Rows from block 9, named by matrix and row number. Each number is 128 + 24 x the weight over its row's rms, rounded and kept within 0 to 255. All counts start at 0. Numbers have three digits each. After the name is the row's rms in percent of the matrix's.
# conv: 3x3 conv (model.blocks.9.conv.weight, 384x384x3x3), inputs 110-119, a 3x3 kernel for each
conv.60 086:172160158166161155168165162110097090120116110115108106141142136140144142132133135141142124149143126143138123110104092119111098121113105122121125125121124125124128155158157149155157142145147102111120091098109086096107124124129127129127133130133108105097117114103113115103
conv.61 096:132124129125116119128122127093094100107114124103114121157164156159165158145148143143140127144134123138121113099104097111114110106110106131131134126126132127127129196207201193207202177183181126129128124124121124123119092090095092087088098094094112117116123123123116121116
conv.62 099:141143136136140136129135131102085071089077062064058050123134135133142141133136143083098080115132111111129114148152150150146145153151151132129129135133131132130131128136133135143140129136134140144144145149147154157153140135122147142123142137123125122122117115117124122120
conv.63 106:117126115120129114111117108112103092098091090080081082117122120123128129123125123064069061089100093099119108135137138140143141147146142125125121132128120128123113112118118116125122116124117144139141143140139144141140123112101133120110136127117113116122108108119114116124
conv.64 087:117106110113104105111105112087075080079066070061046046153159158155156159149149150125124116137137127134133128156152140153148140149147139138137136134132136132129133150154156147153152141144143114111105122120114135130124101094086103097089101095083117114107117115110112111107
conv.65 091:112111121115113120117117125107108115101103107080081080132136132128135131116124118097100095113111105107105095155155150152151149147147147133130134125124129126125130139150145142151149132140135113111111113110110118114114071062061070060061081070065144146142140142138137137139
conv.66 100:106098101100087091106099100109113118124132138149166174123123123120120119116120115146157134146152131133134116077077084079081085071077083101094108079066088087073093128130131123124129119121124108106108109113116112116120129133129121124118108110110109117108114121117099108102
conv.67 095:115110121109097109111107120124119124118113117103095094174181189177181186163164168134136123140141129140134126145142131144141134139135133137138145134133141140137145169173178173178184163166170130130130135135134141141141077080068074080068072076073116116106120119112117117114
conv.68 109:115108113109106109114107113138150171175194215218240255091084078090083077085080070155156144150146138137135130126128120129130123117121117110105115106102112118111120087082077081079074077073069141141137146147144147152149136142139132141139127139143124135129119131122110119113
conv.69 103:115124126123128131119126128106104101087083080062058057106113106112117111108108106062080081090103101090097092147149151143145148144144152107102101108106102103100096123129125124132127118124116111112120105110115104108110105110111112113114110116113158155159149146154155157166
conv.70 100:138133138129125133129131139103106111116126135126133140161167163163168165152155149143140128143136121137126114086089084097098091097097094123121126121122124120122127196207201196208207180189191132137143125129134121125127110114118104106110105108109096101099113117109109110106
conv.71 099:049071066066086080064084079087080079066058055068062057132140136131141139125132129059076090093117127112135138128127129117117122121116120116117108120120110104106097129139135133142139130138130131122129122115120128121127115114113131128128140139140132123140113105125123117134
conv.72 100:115110097124120112131135123096082070107096083096088080123124125125129128121124128124112094122111094098091079149143134147144136142145137156161160161167163161168159132134136136137140128131132085092096085093097080092097099100108106109112108113118125121113126124116127124125
conv.73 094:096101095099105098093099091099094107126128142175179191105105106110113113112112113142147152135142147127131137119120116121123123112117121106106109117117113116115112117113125112112120112112119120121112130131123127132128143153151141151153137150150106105107093098103090093099
conv.74 106:082090093092102101092103099098095091078073070049047045114115109114114109104109101081093103097113117100111114141144142135139141133140141110109106111111102100100094129129123126129124119121116130135136128130132123131132118124126121127131118126130164160164155156161159161168
conv.75 102:121128138128139144130143146116109109095083086072059062104104093102104093093097086056080084073092099071090093116116115110111109102106107116115112121118111124118113125124114123123114118118108130131141120124136117121127116124123125129127116120119149149150140135144134136143
conv.76 104:127130139134137145133142150171176181188193195185184180153156160156159161147147148123129119124126118112113101130130127134129128129124125116114121113111114113111118135139139144146147136137139167171167160165162158157161103107103090094087085089080130133126137140133132134125
conv.77 102:134124125124112117121110114171181195205214227198208217113104105096085087095076082144153143147159149129138137142134132130124121115107109116110122106097112107100114085082091078077080079073078124121113124122116120125125128141123146160139152162146129142132133145134126139129
conv.78 103:143137142138129140136132141122130137134145155132142154122123122125126126124127129130130108135133111129128110105099096115108104120112106105104109099097105106104113128132132129132135129133135145143142139138137137133132133136131127122119124118115135138129149146140141139128
conv.79 092:156164164156163161150155157193171154157130111107083071119123133120124127120119126057068064092112100096111097135132128131125129136128132135125127130122126132119127121124125122125122115117116135132138137138141145145153089080057102095070102095069127129128120119120122120124
conv.80 110:129140131141150141129139129166160150199195184190186177109110112108112110103105103117121129122124129125120124119119123118116122118114123105110109107111111103108107102104102099101101094094091142139140143146150141143147135134139142138143151145151139145149130137145125127141
conv.81 106:113119106111115103099102091074065075089091103091096108108111108116118113113116111133128113130126111120117109116127124133143138137146139115114111125124117127124119114116112114116113109111111136139126149154139146150134129123120125120121124122125093095098097099107102111116
conv.82 112:136139131141145135126131120163151140192188175200192184106108114111111116116119121151134132143125125147125126116117128117117128124123133114116115115119118115119117105101106103101108108107113126133127141145140134143138131123121132125124136131130106108116098105113097102113
conv.83 110:105111109110115112112119115079073076108112111110118114080095095097112111085099097134136129135136126126128119101095088100093088093090084103107105113115112118120115084099102101113116092104105083070072082074078081079082149141150132121129135125138123117117113108111105101106
conv.84 100:143134124143135129144135133073079102093098123144150170109108112115114121127126128157164170130133138116117127077069089082069093102096108125130132128132135126131131112114116117116120122123128084090096075087091072081087161168170158167170155161168059055062064054059080072075
conv.85 097:125119125119109117121114122143127119132113102113094085143149154146149156151151156097100086115120109115121112173167156167160156162154153135132141133127138138131141140141145140142144142142142123123121130130127138137134100101079109107083100098079136138129131131125131128125
conv.86 091:160173178170178179161172171202187171190171151154138125120125125121125127115119121072084085103121109105116099154148154149147149155146152126122120125125124128123123122127126126129124118119115130130134130129134131137141099098081106104089115110089166167167153160159153157164
conv.87 104:174181178158167166144153159127134129146152144133136135118118123124124132124124131155161137157163139148152131108094103115094104138117125076078088086088094098098099111112117118122123118120124105099099103097096106101103138135131127124117124118116107092100105087100122101117
conv.88 104:115117131108113131113121136079092105097105115113122125113112114109108112105106108104103075112103079101092070109104109107104108101098101126121127118116122125119129124126125118118121112117118132135152122126138120124134073070068062060063062059061129130129132128127127125121
conv.89 102:108124116120138123113125116197196174188183165161160144124128128131134130130132129056073075093120120112143134134131142127124132136131137115119113121122115116117110115119116121125124123127119175169179167163173168166174123113101135127115146137128143140156125122142133129145
conv.90 101:136136119160158136162161136167153151228232218238245231143157150143154146129137132147148124155151127151150126124132132131140136125133129139144139130132129124130128137143143130142140119128123132140139148154150147153148161152143163148138167148140161170170173180180165174172
conv.91 098:140140135157156151159161152221210205248249236254254238150148149154150149149144143129128116129126108124116099133137136132135135127126130124126131120119126125122130140137135138135136139132131170174174175178176171176171102097088098095085102097083151159153152161155141148144
conv.92 099:158151157152146152149146154121129132136146154131137145128131127131131133131132135136138121143141123140138119099097091111106099114111104109108114107102109112110118134138133133134137132134135137137134132131128128125123141138137137131127135131124117121117133134125128128121
conv.93 100:158161146164167158153156142149151144210212196229225211116117117120117117116114115121113124126114125130119125135133144127122133128125137113117113113114115105110107112114111110111107107104104123127125131135135129135133130128130137136139147145151137139143127128137126128137
conv.94 103:140140123157159140158159145106107111139145141169173170112114115117118122119122124144153157134138142132135140099089118089081109106099125136137135140143140138142135114116117122123123120126125095097108089092105082090103145141146150148150151151153084080103076071093084083106
conv.95 101:141133132133130129123122119126120117127126117097095094108100100102096102105102109135129118130122112108103099142144143145146145141146146123118121121114118125121128100094097098090094100097101110125110104118108087102094105110102115115110118117111135137128140142136144149144
conv.96 087:170160153163155153163157157122108094127115102103095086132132132132129131126129129139136119149141122135127112126115109132122115133126119126124125129123125130127131143144144138140139134134138100103109087098104086092103121122122124126125134132126121117106127124116128126120
conv.97 098:102104105107107106108105105123125134147152168190197212097091093097090092098092094136148144133139138118125122120119118119117116104110111121117121118115121118113120097093102091085094091087094126127119131135131128140132153168164151166164142156155118122118107114114102108104
conv.98 099:144136123158157140155148141110125122118129124121117119114111114116109114120116116092112112108129127107124124140135160121110138138127155137139142135137138130135128112109109117112111120114112119112114121119120126129132148148143146150150140147149135136152121119141133129147
conv.99 106:143143135137139131131132127050045050059061067064068070136139136142150141141146139113111093121121106115121112135142134141149139144148139133135132139140134142138135142149146146150145139144140143150140162162150166165151140133128145133129139134131091091091095092094097100099
conv.100 106:083084084082086090075078085223246248226241241217224228129127131126124128128126131146166137171191155168186155106107135093091126095096124111111127103105122109109127128123129119119122125124122112109111105104111104109111130140125123131119111118107130127132114112118110109113
conv.101 099:125129122124129123110115109141131130160155155172173175095096102099104109109110118143131133135122129135121129126124133129130138136139144112114109122123114117119109094091100091090098099098109110111108121124119116122119134129129134127126138134132102108116094098113100103116
conv.102 102:134134141132135140134139148121120125104098101086077082102098091103096092098099089088104098095110106095106102120115111113108107102100095115111111115109110123117117118116111114114109118117113129124131127123127125123124115124118120123117110111108154152149146145145136135137
conv.103 083:103107101113115108112114105135131128165161162171162163098096102103099105114113117161152155138126136125116124113110126100102118121121137152163153156166158150158154098098102102101103110103109097106105111118118104116115121128131125129132118121127083077093076069086093088105
conv.104 099:121121129121119128127127137118119126115121124104105103136137136131134133119120120106105098111108097104099085125127121127127124121121123139137139135131138136136144154160155154159156143145144132129136126126131126130132048043043046040038054048045129131127134134133130131131
conv.105 105:108108106101110106083096096208224225212228220216220215118117121117118118118115119178183155187194164177185162098092124093090125125122156111116124116122134116124135113111115107106109106104106098092095096091094100096096095096096088087091090091093115103126103095119126124143
conv.106 089:136124119140131130140136134089092114104105125137134148097097101108104105121117119150159170122131141114116132079076089081078087093090103130133134133136140131135134104102107110104109118113117090092093080088088071081081153162168153158166147152161061053057061052058079074076
conv.107 091:133127117138131120140133128116108098121106099101087085117116116120119121119120125141137125138138125117114108133127121131130127128129131143145146147150149153153152123125126125126128125125127086091091075087087071079084123127131136140142136145145110106100111113105116118115
conv.108 103:138145132157164144159163146113112106152152146170169163108110115114118123115122126140145150134135144134134145118105124109098116128118135123125123126132127127130124113120120123130130119125125083084095087086097085088099146144146150148153154151153091091107079079093087086099
conv.109 105:155158139170171155168169155114117118143146143170171169116116117120121122119124126137145147128134135126131138095091121085075107098094122132136133135139131134137133117119118123124122120123121107109119100106115094101113145142144154148153155156157089092116081081108095093120
conv.110 098:133127136122119126127124134100101109118129141129142145153157154152154153143150145138132114136128108127117100084083080093088088094091088119118127113113121119116125176184180177183181165173173136141146128131135121122129112109111099100105104100101098100100115117111111110104
conv.111 104:121134121115131117081097086143132109143134111093077059145152147156162156129137133129146148162177176157167162129129125132136135133137136156153147156153150145144140149152148156159156134136130123118117121120118127122123114109097118116104126124118143146136148151142149148141
conv.112 095:139130122137133129139136131114100084114103083089081069126126128126126127123121127132125106134125109113104092158148142157151143151149146142140144145146146150148147128131132131129132125125130090096095078091095076086092105106106115115115121126118138131121143137130145142137
conv.113 100:092092080102102087097097081107093110161164170233247238128134124135141133126131125202189187178164159167152148089097091101110106103111111096107102103114106108115108152152152150151151141147146110108103115120113109115106148152173131129149132132149096101099097105102087098101
conv.114 105:113117107126130117124129118197195179217222205205208198136137129135137132133133127106122108125141125136151135163167175168169175164169172134138132127126128122123123122126120123125119115118112166169170174178180173174175139130121148139130163152142173175180177179180173175176
conv.115 094:119112122109105117116116128090099108117134142135151154139143138138144140130136134133126103128119098117105086080076078088085084090085089126125133117117127122123134162171165160170169150160159130132141120121129117116120099100101092087091097089091099096095111111108105105097
conv.116 103:184184180170171170158163169125124116143141132135134127125126135131132140135135141147147129146145127134136120114104107113102108132117120089091098096095102110107111112118119121126127125123128113109110115112110111109111147143139140138131130127120099091091102091094107095101
conv.117 093:145141127141138129137135131122106088108086071077054049145147146148147148139140138137142131149155142133136125149147140152150147148147147148145143155153150155151147143146145144149147133134135083084091075078084083089093107112111119124120130135132139137126145149140156154146
conv.118 101:124122112128126113114115103174170170203206204215219221098095094105106103110109108160157149155145140150136133132136141141144152143149154116115112116120119113119117080076078083080083090090092123130119137144135127137130134129125137128128138131132114120127110117127116124129
conv.119 102:127138128137146139132142136216211189208203184184180163128134130134137137133135133076092082111134121120150131141141148140133144145140147112114111115117113112111110119120115124125121122123118178178185175175183180180188128119107140132115148139124156153164142139153148143156
conv.120 100:080095088096109099091107094173180175183190184172175170126124115131134124127128118066088092094122123106142138133134135133133137131134133111116111116123115112114109109114100120127112120123110180176182174172179172169179123120116136130126145142139156159169145144158147144160
conv.121 099:109103094119117109126128120098084072106095084091086078123123124126130129122124126124114094120112093100090077150145137149147141144145141159165165168174168166170166130132133135140141130131134085090095084092095079091095099101107105106112107114118126123113124123117127126125
conv.122 093:155148156140136141143139145152154150177187193193206220122118115114109106109103100146138128141127123129119120095086084086077077072068065119113120114109114121111116108112111108108107103101097129135126134142136135141134126130119131138126130133123120132122115129119098105092
conv.123 109:107113122109119125110118126131141152140150159161167178088084093084082091088090097126140127122133120108119107097083097086070085090074092109109119105103112111108116100099100096091096100097103133137139129132138127130133130134131121123122116114112136131134130124128124120119
conv.124 102:075087080085095083082093075110113116144155158159175174135136129133136125124129121141133137142128133137128133132136131129135128122129124119124126111113116106109114136134132131130127127126120156163149168175160160169156122123133127124133124127134141144141140143138129133130
conv.125 111:136140130140141129132133123150132122145138133124124125114120119120125125125126125100095082109103094109110102135137137143143143146146145126123122130130125130129127109111113113113115111115117145148137156158146152151143127117107131120109130121111105107112104108111104106111
conv.126 089:174162163161158159163161164114109103129123124114114116144148142147148148137141139139138122150147128146138122106101089119108098121112103115115120113112117116116122163168165157166166149152154114116121102102113098102111117119120117116116123122124114111101125121110119115107
conv.127 096:153151138149148141142142137124109082102083056064044036148150148144143145134131137129129115141144128121122110164156151163158156159158160141137137147143140147143141140141142137138139125125127091096098086095099090100106096098095112112106117124117152149141163158153171171166
conv.128 100:066087077075095083074090080081088098108124131134153158127134126129138123119127118131125136128125134132129137134141136134139134126134129106114113105111110104111108136139133135139134128130124168173165177181173175183174122124131125124135128130139145146150141142145135137141
conv.129 097:126126126129129130125118124111123127132142142160155162119117123125121124136131132093103108108120124108117119133130148125119139135133150144150155143145148136140140126125133127124129136133133121115112128122121137136137141147141133143139126135137135133140123121134133131141
conv.130 114:116130127121134132109126125153140108094076047028011000150151154144146147133137140074100097115145137128159148202194208181170188175167186149144143142139139133130130140143141140142142134137137074073077070070076080076085124129116131138124133137122169158171154141158167157171
conv.131 099:091113095099122100079101082061057050097102089102111100123133122129137124119124116095098092120126116129138127137143140136139137137143141130139137132139134128131126127135122126139129114123115152153151150150147151149146124113115129120119137134136126125134120119130126128140
conv.132 092:163158148159153146153151146127112091113099076083070055136134135133130135129126133137137117146142125128123106151144140151147146155150149139132133143134134144137140134135139134132136124125129093101103086094099089098103110108107118120115129132124136135125146142134154156149
conv.133 100:122115101131126116137134132091078066101086078091085077121125126127127129123124126126116098124114096106097081140134127141134128134135131152157155161166163162164158133136138138142144130135135086094096081091095081090098106106114110113119114117120121115107121118111120122120
conv.134 106:105116118120132132116128129145151150133131130114103100117115108121121110112113105037070070059099099065098099143144146135134137134133134108113106114116109105106097121119110123124114118120107146146157144142148143142148103116114114124124114125123173165179156149164154148165
conv.135 105:164155156154145149157150155055057057061065075055060072115113109114112106105104099100114103105111097097095085107113114107115117098108110133124126125114122124119124114111109107108104103103098115121125124125125122126123074079070076082073078078073122132129122131131115126125
conv.136 102:135127134129119127128124130102103109110118127109119124167175169169177171155160154144142133143139129139131123095101095103109106102106102130128132127124129125124128207222217214229226192205201135135139129133134128131130102105107099101103102104105104111105118121116113117112
conv.137 104:146148154146149156147155161100103109109107110097098095121122121116118114104108104096100089105096083095082069115115118117116117108110114132127130129128131134134139136139133130134131120122118130133145123127136118124130059056054056054058062061062131133130134133137129131132
conv.138 100:029045056035049059037054063140152158165176181163175177112111102108105102106104104111120118126134130125136135157155155147147149141141143127129136122121130119120127092091085091091088095090086154155159152154160154159165111116114123126122125130127173174181160159167158155163
conv.139 104:073081078092098096088094086136139135156168154144157149130127118133126124129128124111107093114114099109112102136136128145145139144143137151145143138135135136133138127123121118115115119117122115118111126132124125127120118115108121117110120114106129137131137146143131140136
conv.140 101:107112113109115115105112110141141148160168177188200210086090090091096098093099098131134138136136141132133138124128130125131132125128132110112110116117115114113110074070077069069079072072077126125127130131133128138140139140136138141142146147146123122130112114123110113121
conv.141 103:148147130157154139149150132167158145203201191201205195115116113122122123131130128165147127152128120143122115133142143141146150143150152125130130127129130131129132102099098105100101111110109147159148168176166155166150141134130142132131138131127093101101099107107093103103
conv.142 092:150140129144135133139136132136128126128110112103085087132132131135131135135130134158161156159164160144149147123123122122125123121120125131128132143139141142138138132135136135135137131129128081083084065078076069076082136141140144152151149158161108110099114114105120126116
conv.143 117:118129133118128129109113114108113113094102102081085083118117116122121118119117119094092099087092101099103109134137138131134136126128129135131130130124126126120121112104106112106106115110112071076057082088070078083069116112099114113098114113099114121123111116119111117123
conv.144 098:116119116114121116099107101137126121148142140154155160091097101102105110104111113135135133135128133132128129125123127128131135133134142113110105119119114117116107088091099090091101094097103118116115120123125122128128141132130143133132148136137111111126104105121106112126
conv.145 105:064076071064077073061075069107111125124138156151171183108114106114122113112118109128134129131135136130134132121126127128135132126133131100109104109113111110113109106112111108117111103110107157157154162164165164169164127121123124124126127128134123125132113118128114119130
conv.146 107:030052049036057056040061056098104114106118129121136144119129120120129122116123116108115122120123130121128131129136132129133133122127128102107105104108108102108102118123117118123121115120115166165168164169171166170173116117123120123127125128134139138151130129142131129141
conv.147 088:167158149166158150166162160113096084118104094105094087133136133136137140131136131146141124150145126137132113123112101125119110128122114126123127130129129131130131145153152144149149137140141093101103081091100081092103124126128129132131136134134118109099118115108121119112
conv.148 103:133133142130129135133130139173164163175168162168158148175176183174171178163158165124124118131126119123118109141139136142139137134129133122118130120114124124119131152151154155155161150148153164166165163163163161164165069071058071072058069071058133135129138140133134136133
conv.149 106:143141127144147134133134124169160148201196185203204192108111115115116120123123128153134127146123119142122122122129134127131135131133141118120123119119120122121122106103107107102108112109116135142135150161149142152140132126121135126121136128123094102105094100105092098104
conv.150 102:115111100124122112136133126093079066100087077092081072122125126128131131124127126127114099124112098106097084144139128145140134136140135162165162169175171167172166133138141141142143130136136084091096083091096080089098097102106104106113107112119123121112126122116127129125
conv.151 107:053070070056072073060076076120132141135150162152169185114119110115120114110115109116119122125128131122127132132138134130137134122130127102106109103108108101106106104108103104109105103106104169170169170173175171174179122125127127133131131132136140143149131136140130132138
conv.152 098:100109091121129112113118097107103096134137135122132122129134123129132124120122112138131138145134139142133137125130119120127120117125118148148145137138138124130128132132130132132124124124118140148129146154134141145126114109117117114119117117124120126114118126118111118111
conv.153 101:079082085087092090090094091103099102094095097082082078118120111120122114111113106112115119124122127127127128134136134131134130128135134109108111107103102097095095133134129130129128123124121127130128132134129130132127125126129125128135129131135159158155151153154152155155
conv.154 104:110103094119116111129129122096082071102090082088081075123127128126130130120125126122111093120111093100092080149143134147144139143140139163172168176183176171175168132137137137138142131135133083091094084090096083094099096100105100105109104109114129122115125125119129127124
conv.155 106:073082084073083084075085086135144159154171188178197213105105099105110102104108100126129128134137133129131130133137134135141139131136134110113114111114116114118119089089084090093089090093085167166166170172171171172178125126127126129132127131134137141147129133140126131135
conv.156 102:109120110122135121115127117206210191205210192185188178127132124133135132133135130074089084101130124118151140137136141135133140138136142112116109116116113111112108117121114121127118123126115184184192180180189181178186126118112141132121151139131156154169146143158149145158
conv.157 101:162156155157156156158158158121133147150160168172175183109111114110113119116118122155161150147152140140144135088077097088075089104092110121125130120119127122126130117117117117119121119124124108119125100108118091098110149150158146147151140141147083076087088077085095083087
conv.158 088:131132141124126139137141149133137141141144146131133130165169169161163164147145149135130118139132120131125120123116109125113112121115116141142143138137139135135136179188182182188186162163165142145151137142148137143151072078077061063066054062064115109105123118115124121119
conv.159 097:164159153157153147146145142134123097111097068064050040137132135131126131124121127133128113139136121116112099165155154160158159158160161136128130137126129142134134126126127122120120115115119104115113097111110095109111106107098116117108121123115150145137158155148168169164
conv.160 105:111103104114102105115105111142152173182197215229238255097089090096088089096087090166173165155159150142141132124122121119119117107106108117110119107103114109104115089086089080074084083077081125123118128132128125131133170189177168189178155172169117127120110124117101112104
conv.161 097:122115105128123115133132127097080068102089078091082073120122123126127131123125127125117100124117104106096085142137127140138132139138132154157160161163164159163158131135135136139140128135135086092095081087092076085095107109111112116120119121125121115112121117114123121123
conv.162 091:176164163164153160165159161123118112137135132120120122146143142142146145134137138141140120152148128147140125108102092113106098120110102113109117112109114114112118157162159152158158141145149117117125103107115101105110126125124122123121131129124114112105123122112119118109
conv.163 109:116119126122126133119127137151167182152165179143148160134135128142140134138138133109119095115120103096104088106107105116117113116114111096095101093092098096098103123123117129130125127130125161162163158158156156154153113117117107108109107103105136143140149154150142141138
conv.164 095:100105102104107104101104097110112124138141154177183195097095097101100102101102105142149150136143142122130131123123121123124126116119123115115116122119118121118117101098108096091104099093103122118112126128125124132131145160156144158157136151150108111116099104107097100105
conv.165 091:188173170171159156167157158136126116139133130111112115148149148148143142132134134148147125161154135157149128115110103122116108122114110115109116110101111114105112153155154143147152132135139108111114103103105109107108126125122137134128148141133121122113132133122126129114
conv.166 097:131123130122117123122120128103107116112117127112116122166175169173180174154159153145142132148142129141132123103107098108114106106110105130133135131131134131129135201218212213230224189203197130129131126125129127127128097098102092092094097098101103107102112116111110112107
conv.167 093:124125114133132126130131125090096115122129141156160167103103105109108112120120122148154167124128140116119137084078100077070093093090113136144141143145146137143137106107108113110112123121120097101108090099104081090095142143151142149155145146152072060082066054073087075096
conv.168 095:106112105111115108104105101113115124138143153174177186098090095103100101105106102143147150137140143126126128124128124126128128122126127113116116125122120125122119098091102093087097099089103120116110122127120123130125143153152140152155136146148105108114098102107096102107
conv.169 101:099093090112111104124122119121108093131120109111108100127131132128130132119122123116100084113099083091085073164160148157153147152150143169177174170173171164168163124128131124128135117120126079089090086094095080092095096093099103104102104105109134127122129127123129130131
conv.170 098:125125136122119130125125140136135139143148150139141138173176180173175178156155157131131124138134123132124119123121116121119116118114112135135139133133138131129134181187186192198196175178178149155159145151154146150154076082075065073067060072063115114111122125120123124121
conv.171 096:098096112089089106100104115089099115126139149165176177099104109097102109094102109124121091125115084117107078087075087087076088082076086119119130112109124116112130111118121104112116101106114115109128107102119108105121091085089083068070086075079111105102110103104107098097
conv.172 104:102114105107118106096107097101095085096091086085083085120128122126133128124128125060068062089106097101124116137139141139142141143143143125128123129130123125123118115119119122131124120128121146141144144139141148141144122112103131122112136129122121121131114112125121121131
conv.173 096:094092089104099095108104100064065076073078088066075081117123117123126121108117107106109113118121118118115111144148141142144141137142139109105106100096099097093099129138134131139138118128125107103101105102095102101097109096102102090097108097104143143139140140140139144144
conv.174 103:125119129118107120118117127147139140145137137136129120184186195180181189174171176130132124140136129139133125146144140142141138135134135126126133124122130128123135169168177172173177169167175148150149149150147153154153078080071083086075082084075130133124130132126127129123
conv.175 083:125121122135130132148148146131126113135127114113109100144146152140139142131131129121112100126119109115113109157149141156146137152146139159165167159165164157157154142147152135142145124125129101107112104111114105115115089088088081082085074076084126113104121115112125119121
conv.176 107:048064064051066067052069068125130140144157168156176188109113102114118111108113106117119115126131128125132127134140139136144142133140139118123121120126125121126125090094084093101093092098090163161163161160166159165168113111110118119117122123124137141150130135142131130140
conv.177 091:122122122116114115113116112140146149176191199206224233132129121120118112111110100147133132138127123130120123118119109109113107099101097113113121102099110107106113119121118113114107105102096149153141157160154155161153124128129130131128126130131140147137135141135119127116
conv.178 103:120126124117121117112119119101110112139156156150169165102107113111118122107113121167178153166177147146155132094080089098086096113099111088092097101102108111108111106113116117122127109117122102091097096087095096093101137127131117107108116105106103093101101088099106097108
conv.179 109:097097091094100093084089085137148170180190204221226233133131122132131123128125119215204187196187172178171161126123120132128128141136134114120119123127124128137135147146141139140135133135131119122120124125120116113105142147158130132148123129145098088094095086094106104110
conv.180 097:127120111129125118132132122106091075105086075083070062130132130131133133124127130128122107133127110108108092156152143156153147148150149153153154159159158160160155129135134134138138128130133084091093077085088076085093102104104111113113120124120137134124141138129142140139
conv.181 102:040053056040055059035050056142150135133133120097090082108103099102100095097097093105117117131145142141153150158153158144135145143141147121123125117119123115114114116111104113114108111110106115117126111109117113110122118122122133137139142145147186167186161144163174157177
conv.182 106:115111099132131116133133115174175175217224221223230222134137131142145139147152144135122112127111111140123123140145137146154147145151145131137140132135139133136140113117120115119120119125126135140128148155138133138121133126129131124128133126129100107105109118112103111110
conv.183 111:157166163162171167153166164107097090092082072059050043108115110111119113098107099042071079062085086066080071113116117110115117103109111127124118139136128144141130119127121122128119112121107110113125103105118092097110101098091106104099106106098141144148135137145130135145
conv.184 094:122118113130124118134125120086085084097108117088103110126128116129129120117120112130126126134125123126115118131138134133137135128133133111109114105100108100098104129133124127129125117123117110114107112116110109109102105098098107096100111103105138143139136142138132138135
conv.185 107:086091089103105103098102097182195192202214209196205198120119113123119117122121118115126114117123117116123116133138134139141140139139136125125130112111117104105110110104108108101103107107107143142140150156151152154151143144138149147141151149142153165167161173174155164165
conv.186 095:140143149138141141136139144165153147133111104081057050126131137121127135118119124075086080101111101097104092147137131142133129140130131146138139139135139140134141127134134122130129118120117110104107120115117128129132081070054089080062087079063128129123125122119120121118
conv.187 103:059080070074094083071088079140145136147149144138145142129133126135136128128130125053076082089121124114151148130130135126126133127126133128135129131137133124127121119124113128136124124129124163155161150142153150144158115107106130123122140140137140135154123122138131127146
conv.188 101:136147138148160146132147136197188171186175155150138122119125125119123123113119119059072071086108102093112101118115119115110120120117125113116111117118116115115114118125118120124117115118110175171176168168177168168175112101093124117107134126115131132142116119132120122135
conv.189 101:119116105128126118140138133092077066099087076089080076129130130129132133124124126125113097122112096106095084143137128141137132140136131158165161165172165164166159137139142142145145134137136088093098084092100085094103098100107101105111106111116123119110123123115125125121
conv.190 099:119119129117114126121119131139141147143143146136134131152160158152154155139140142113111104124117107117108100133132128131131130125125127139134141133132137136134140162167166165170169155160158152149149148145145144147149050050040047049043054054047133134132136140136135137134
conv.191 094:124124119122126120113113105149142148174177181192194206093093095105101104110111109151147146142135136137127131132134138138141143144146149115116112120123119119121117086078087085079086094088098109111106118123118113123118129132131131131133133133135106110120103104115106113121
conv.192 103:066076072084092084083092087165172169187195187171181173122119105126121111118119108072103102105136135117154147154158158155156157152151151134137134132131131122123124107104093112111100110110100156155160156156163157157164118120120134134134141147146190186198179177189176175185
conv.193 096:125118108131127117136137127092076065093078071083066061125129127132132134126130131129127111133129112115109096141135128143142132139136134155159157168168166164165160137140140139146146135137135080084091076081089077084091105108116110115118117125127126122112126125119130131125
conv.194 114:028054049036064061025050045128140130130138123125131121144141136136131130127125124076093101115139145138164168154150159137131143139131143122122118122121118112114108127128125129127123125124121127125136117108123115112127111112121126131136138144151145131154120104132133118142
conv.195 104:146150130151161136147154131053035045089085092092095096095121112116140131097120109089094101086096096097104105089104090100117103091106095123137125147158140137146128103123122124141139109127122116108102120120118115119115157145153144133142144137143119122121119126126111120121
conv.196 097:139134130133123124129126127104087085088073073070056055134139142142144146144146147096100081120124106114125114155150145153150142152149141134130130137132135138135135133139140136141141134140138130131127136141134150148138134130109139136114133129108116114110111111106111108104
conv.197 103:118122135119121132126130139116111112121117118141133138089092096085090090079084085095116113110124119105115108108101100096092092079077074119117125116112118118114119106105108103104106105106108130125130117119125111111119132137131131134126123123120131129126122119121108109109
conv.198 093:142136141131129136135137144101102106112118125111118121161165160164167163149153148145140127145138125139130117093096084102102097103101095124125127120124128119125127196207199197214206176187184125131140118122129117120126093099102085088092089091093108108103118120114118114111
conv.199 100:146146145135134134138135137128133145165179192206224235088089078090088076081078064142133134130123127124120125099101091098097090085087077110109115110109113114115115090093085092097084085083072138137132144144138142144138147147150137141147140146151120129121116123116098107098
conv.200 101:127125112130130115116115104160153149186186185188194197096096095104107104112111110156147143149136132144131128128136138138143147144147152115117115123124119120125120089082086085084087097093098121126119137144134127139127130125125130126126136127125102110117100108116105110120
conv.201 094:134120130122110122124115127092091091093098107083088096148144136140135127126124121129122109136127113130113100106105099110106104104102100110108114106102111106103112162165159154159155140145145120121122115111112112108108084079079086080080089083081129131132137144138129132130
conv.202 097:126113116123107110125113117096096101110118127107119130146145137140144133132131120141135127140125117127110101109116115113122116107115114123118125112109118113107118162165160153157155139146140137136129137138129136132122100090094103095092113104101129137131130139137124132127
conv.203 094:130124121121115116125119120125108097110094094059038046120119127126128135133133138166152135157142133150141134128127128130130129136136136136139139146151147148153146111114118115118124118118127077083082093095093094097094146148143152156145131138132078074075072071074078080084
conv.204 101:150144131150145134152146136130117104146136125118109108106110114115120124127126131180165150168156145163154145123125126125125129128131133130135135136140137143144141097099105106106112110111114094107105110122114106115109165163157170170161156157148077083086075082088075081089
conv.205 098:129115120121109116129117126074077082086096110090105110134135128131131125120124115124121102123113092110094076102106103110113110102109106126119128118112124120115128155158153145151145133142139125130132126127123124120119081077076079074072085076077125129126135141135128132126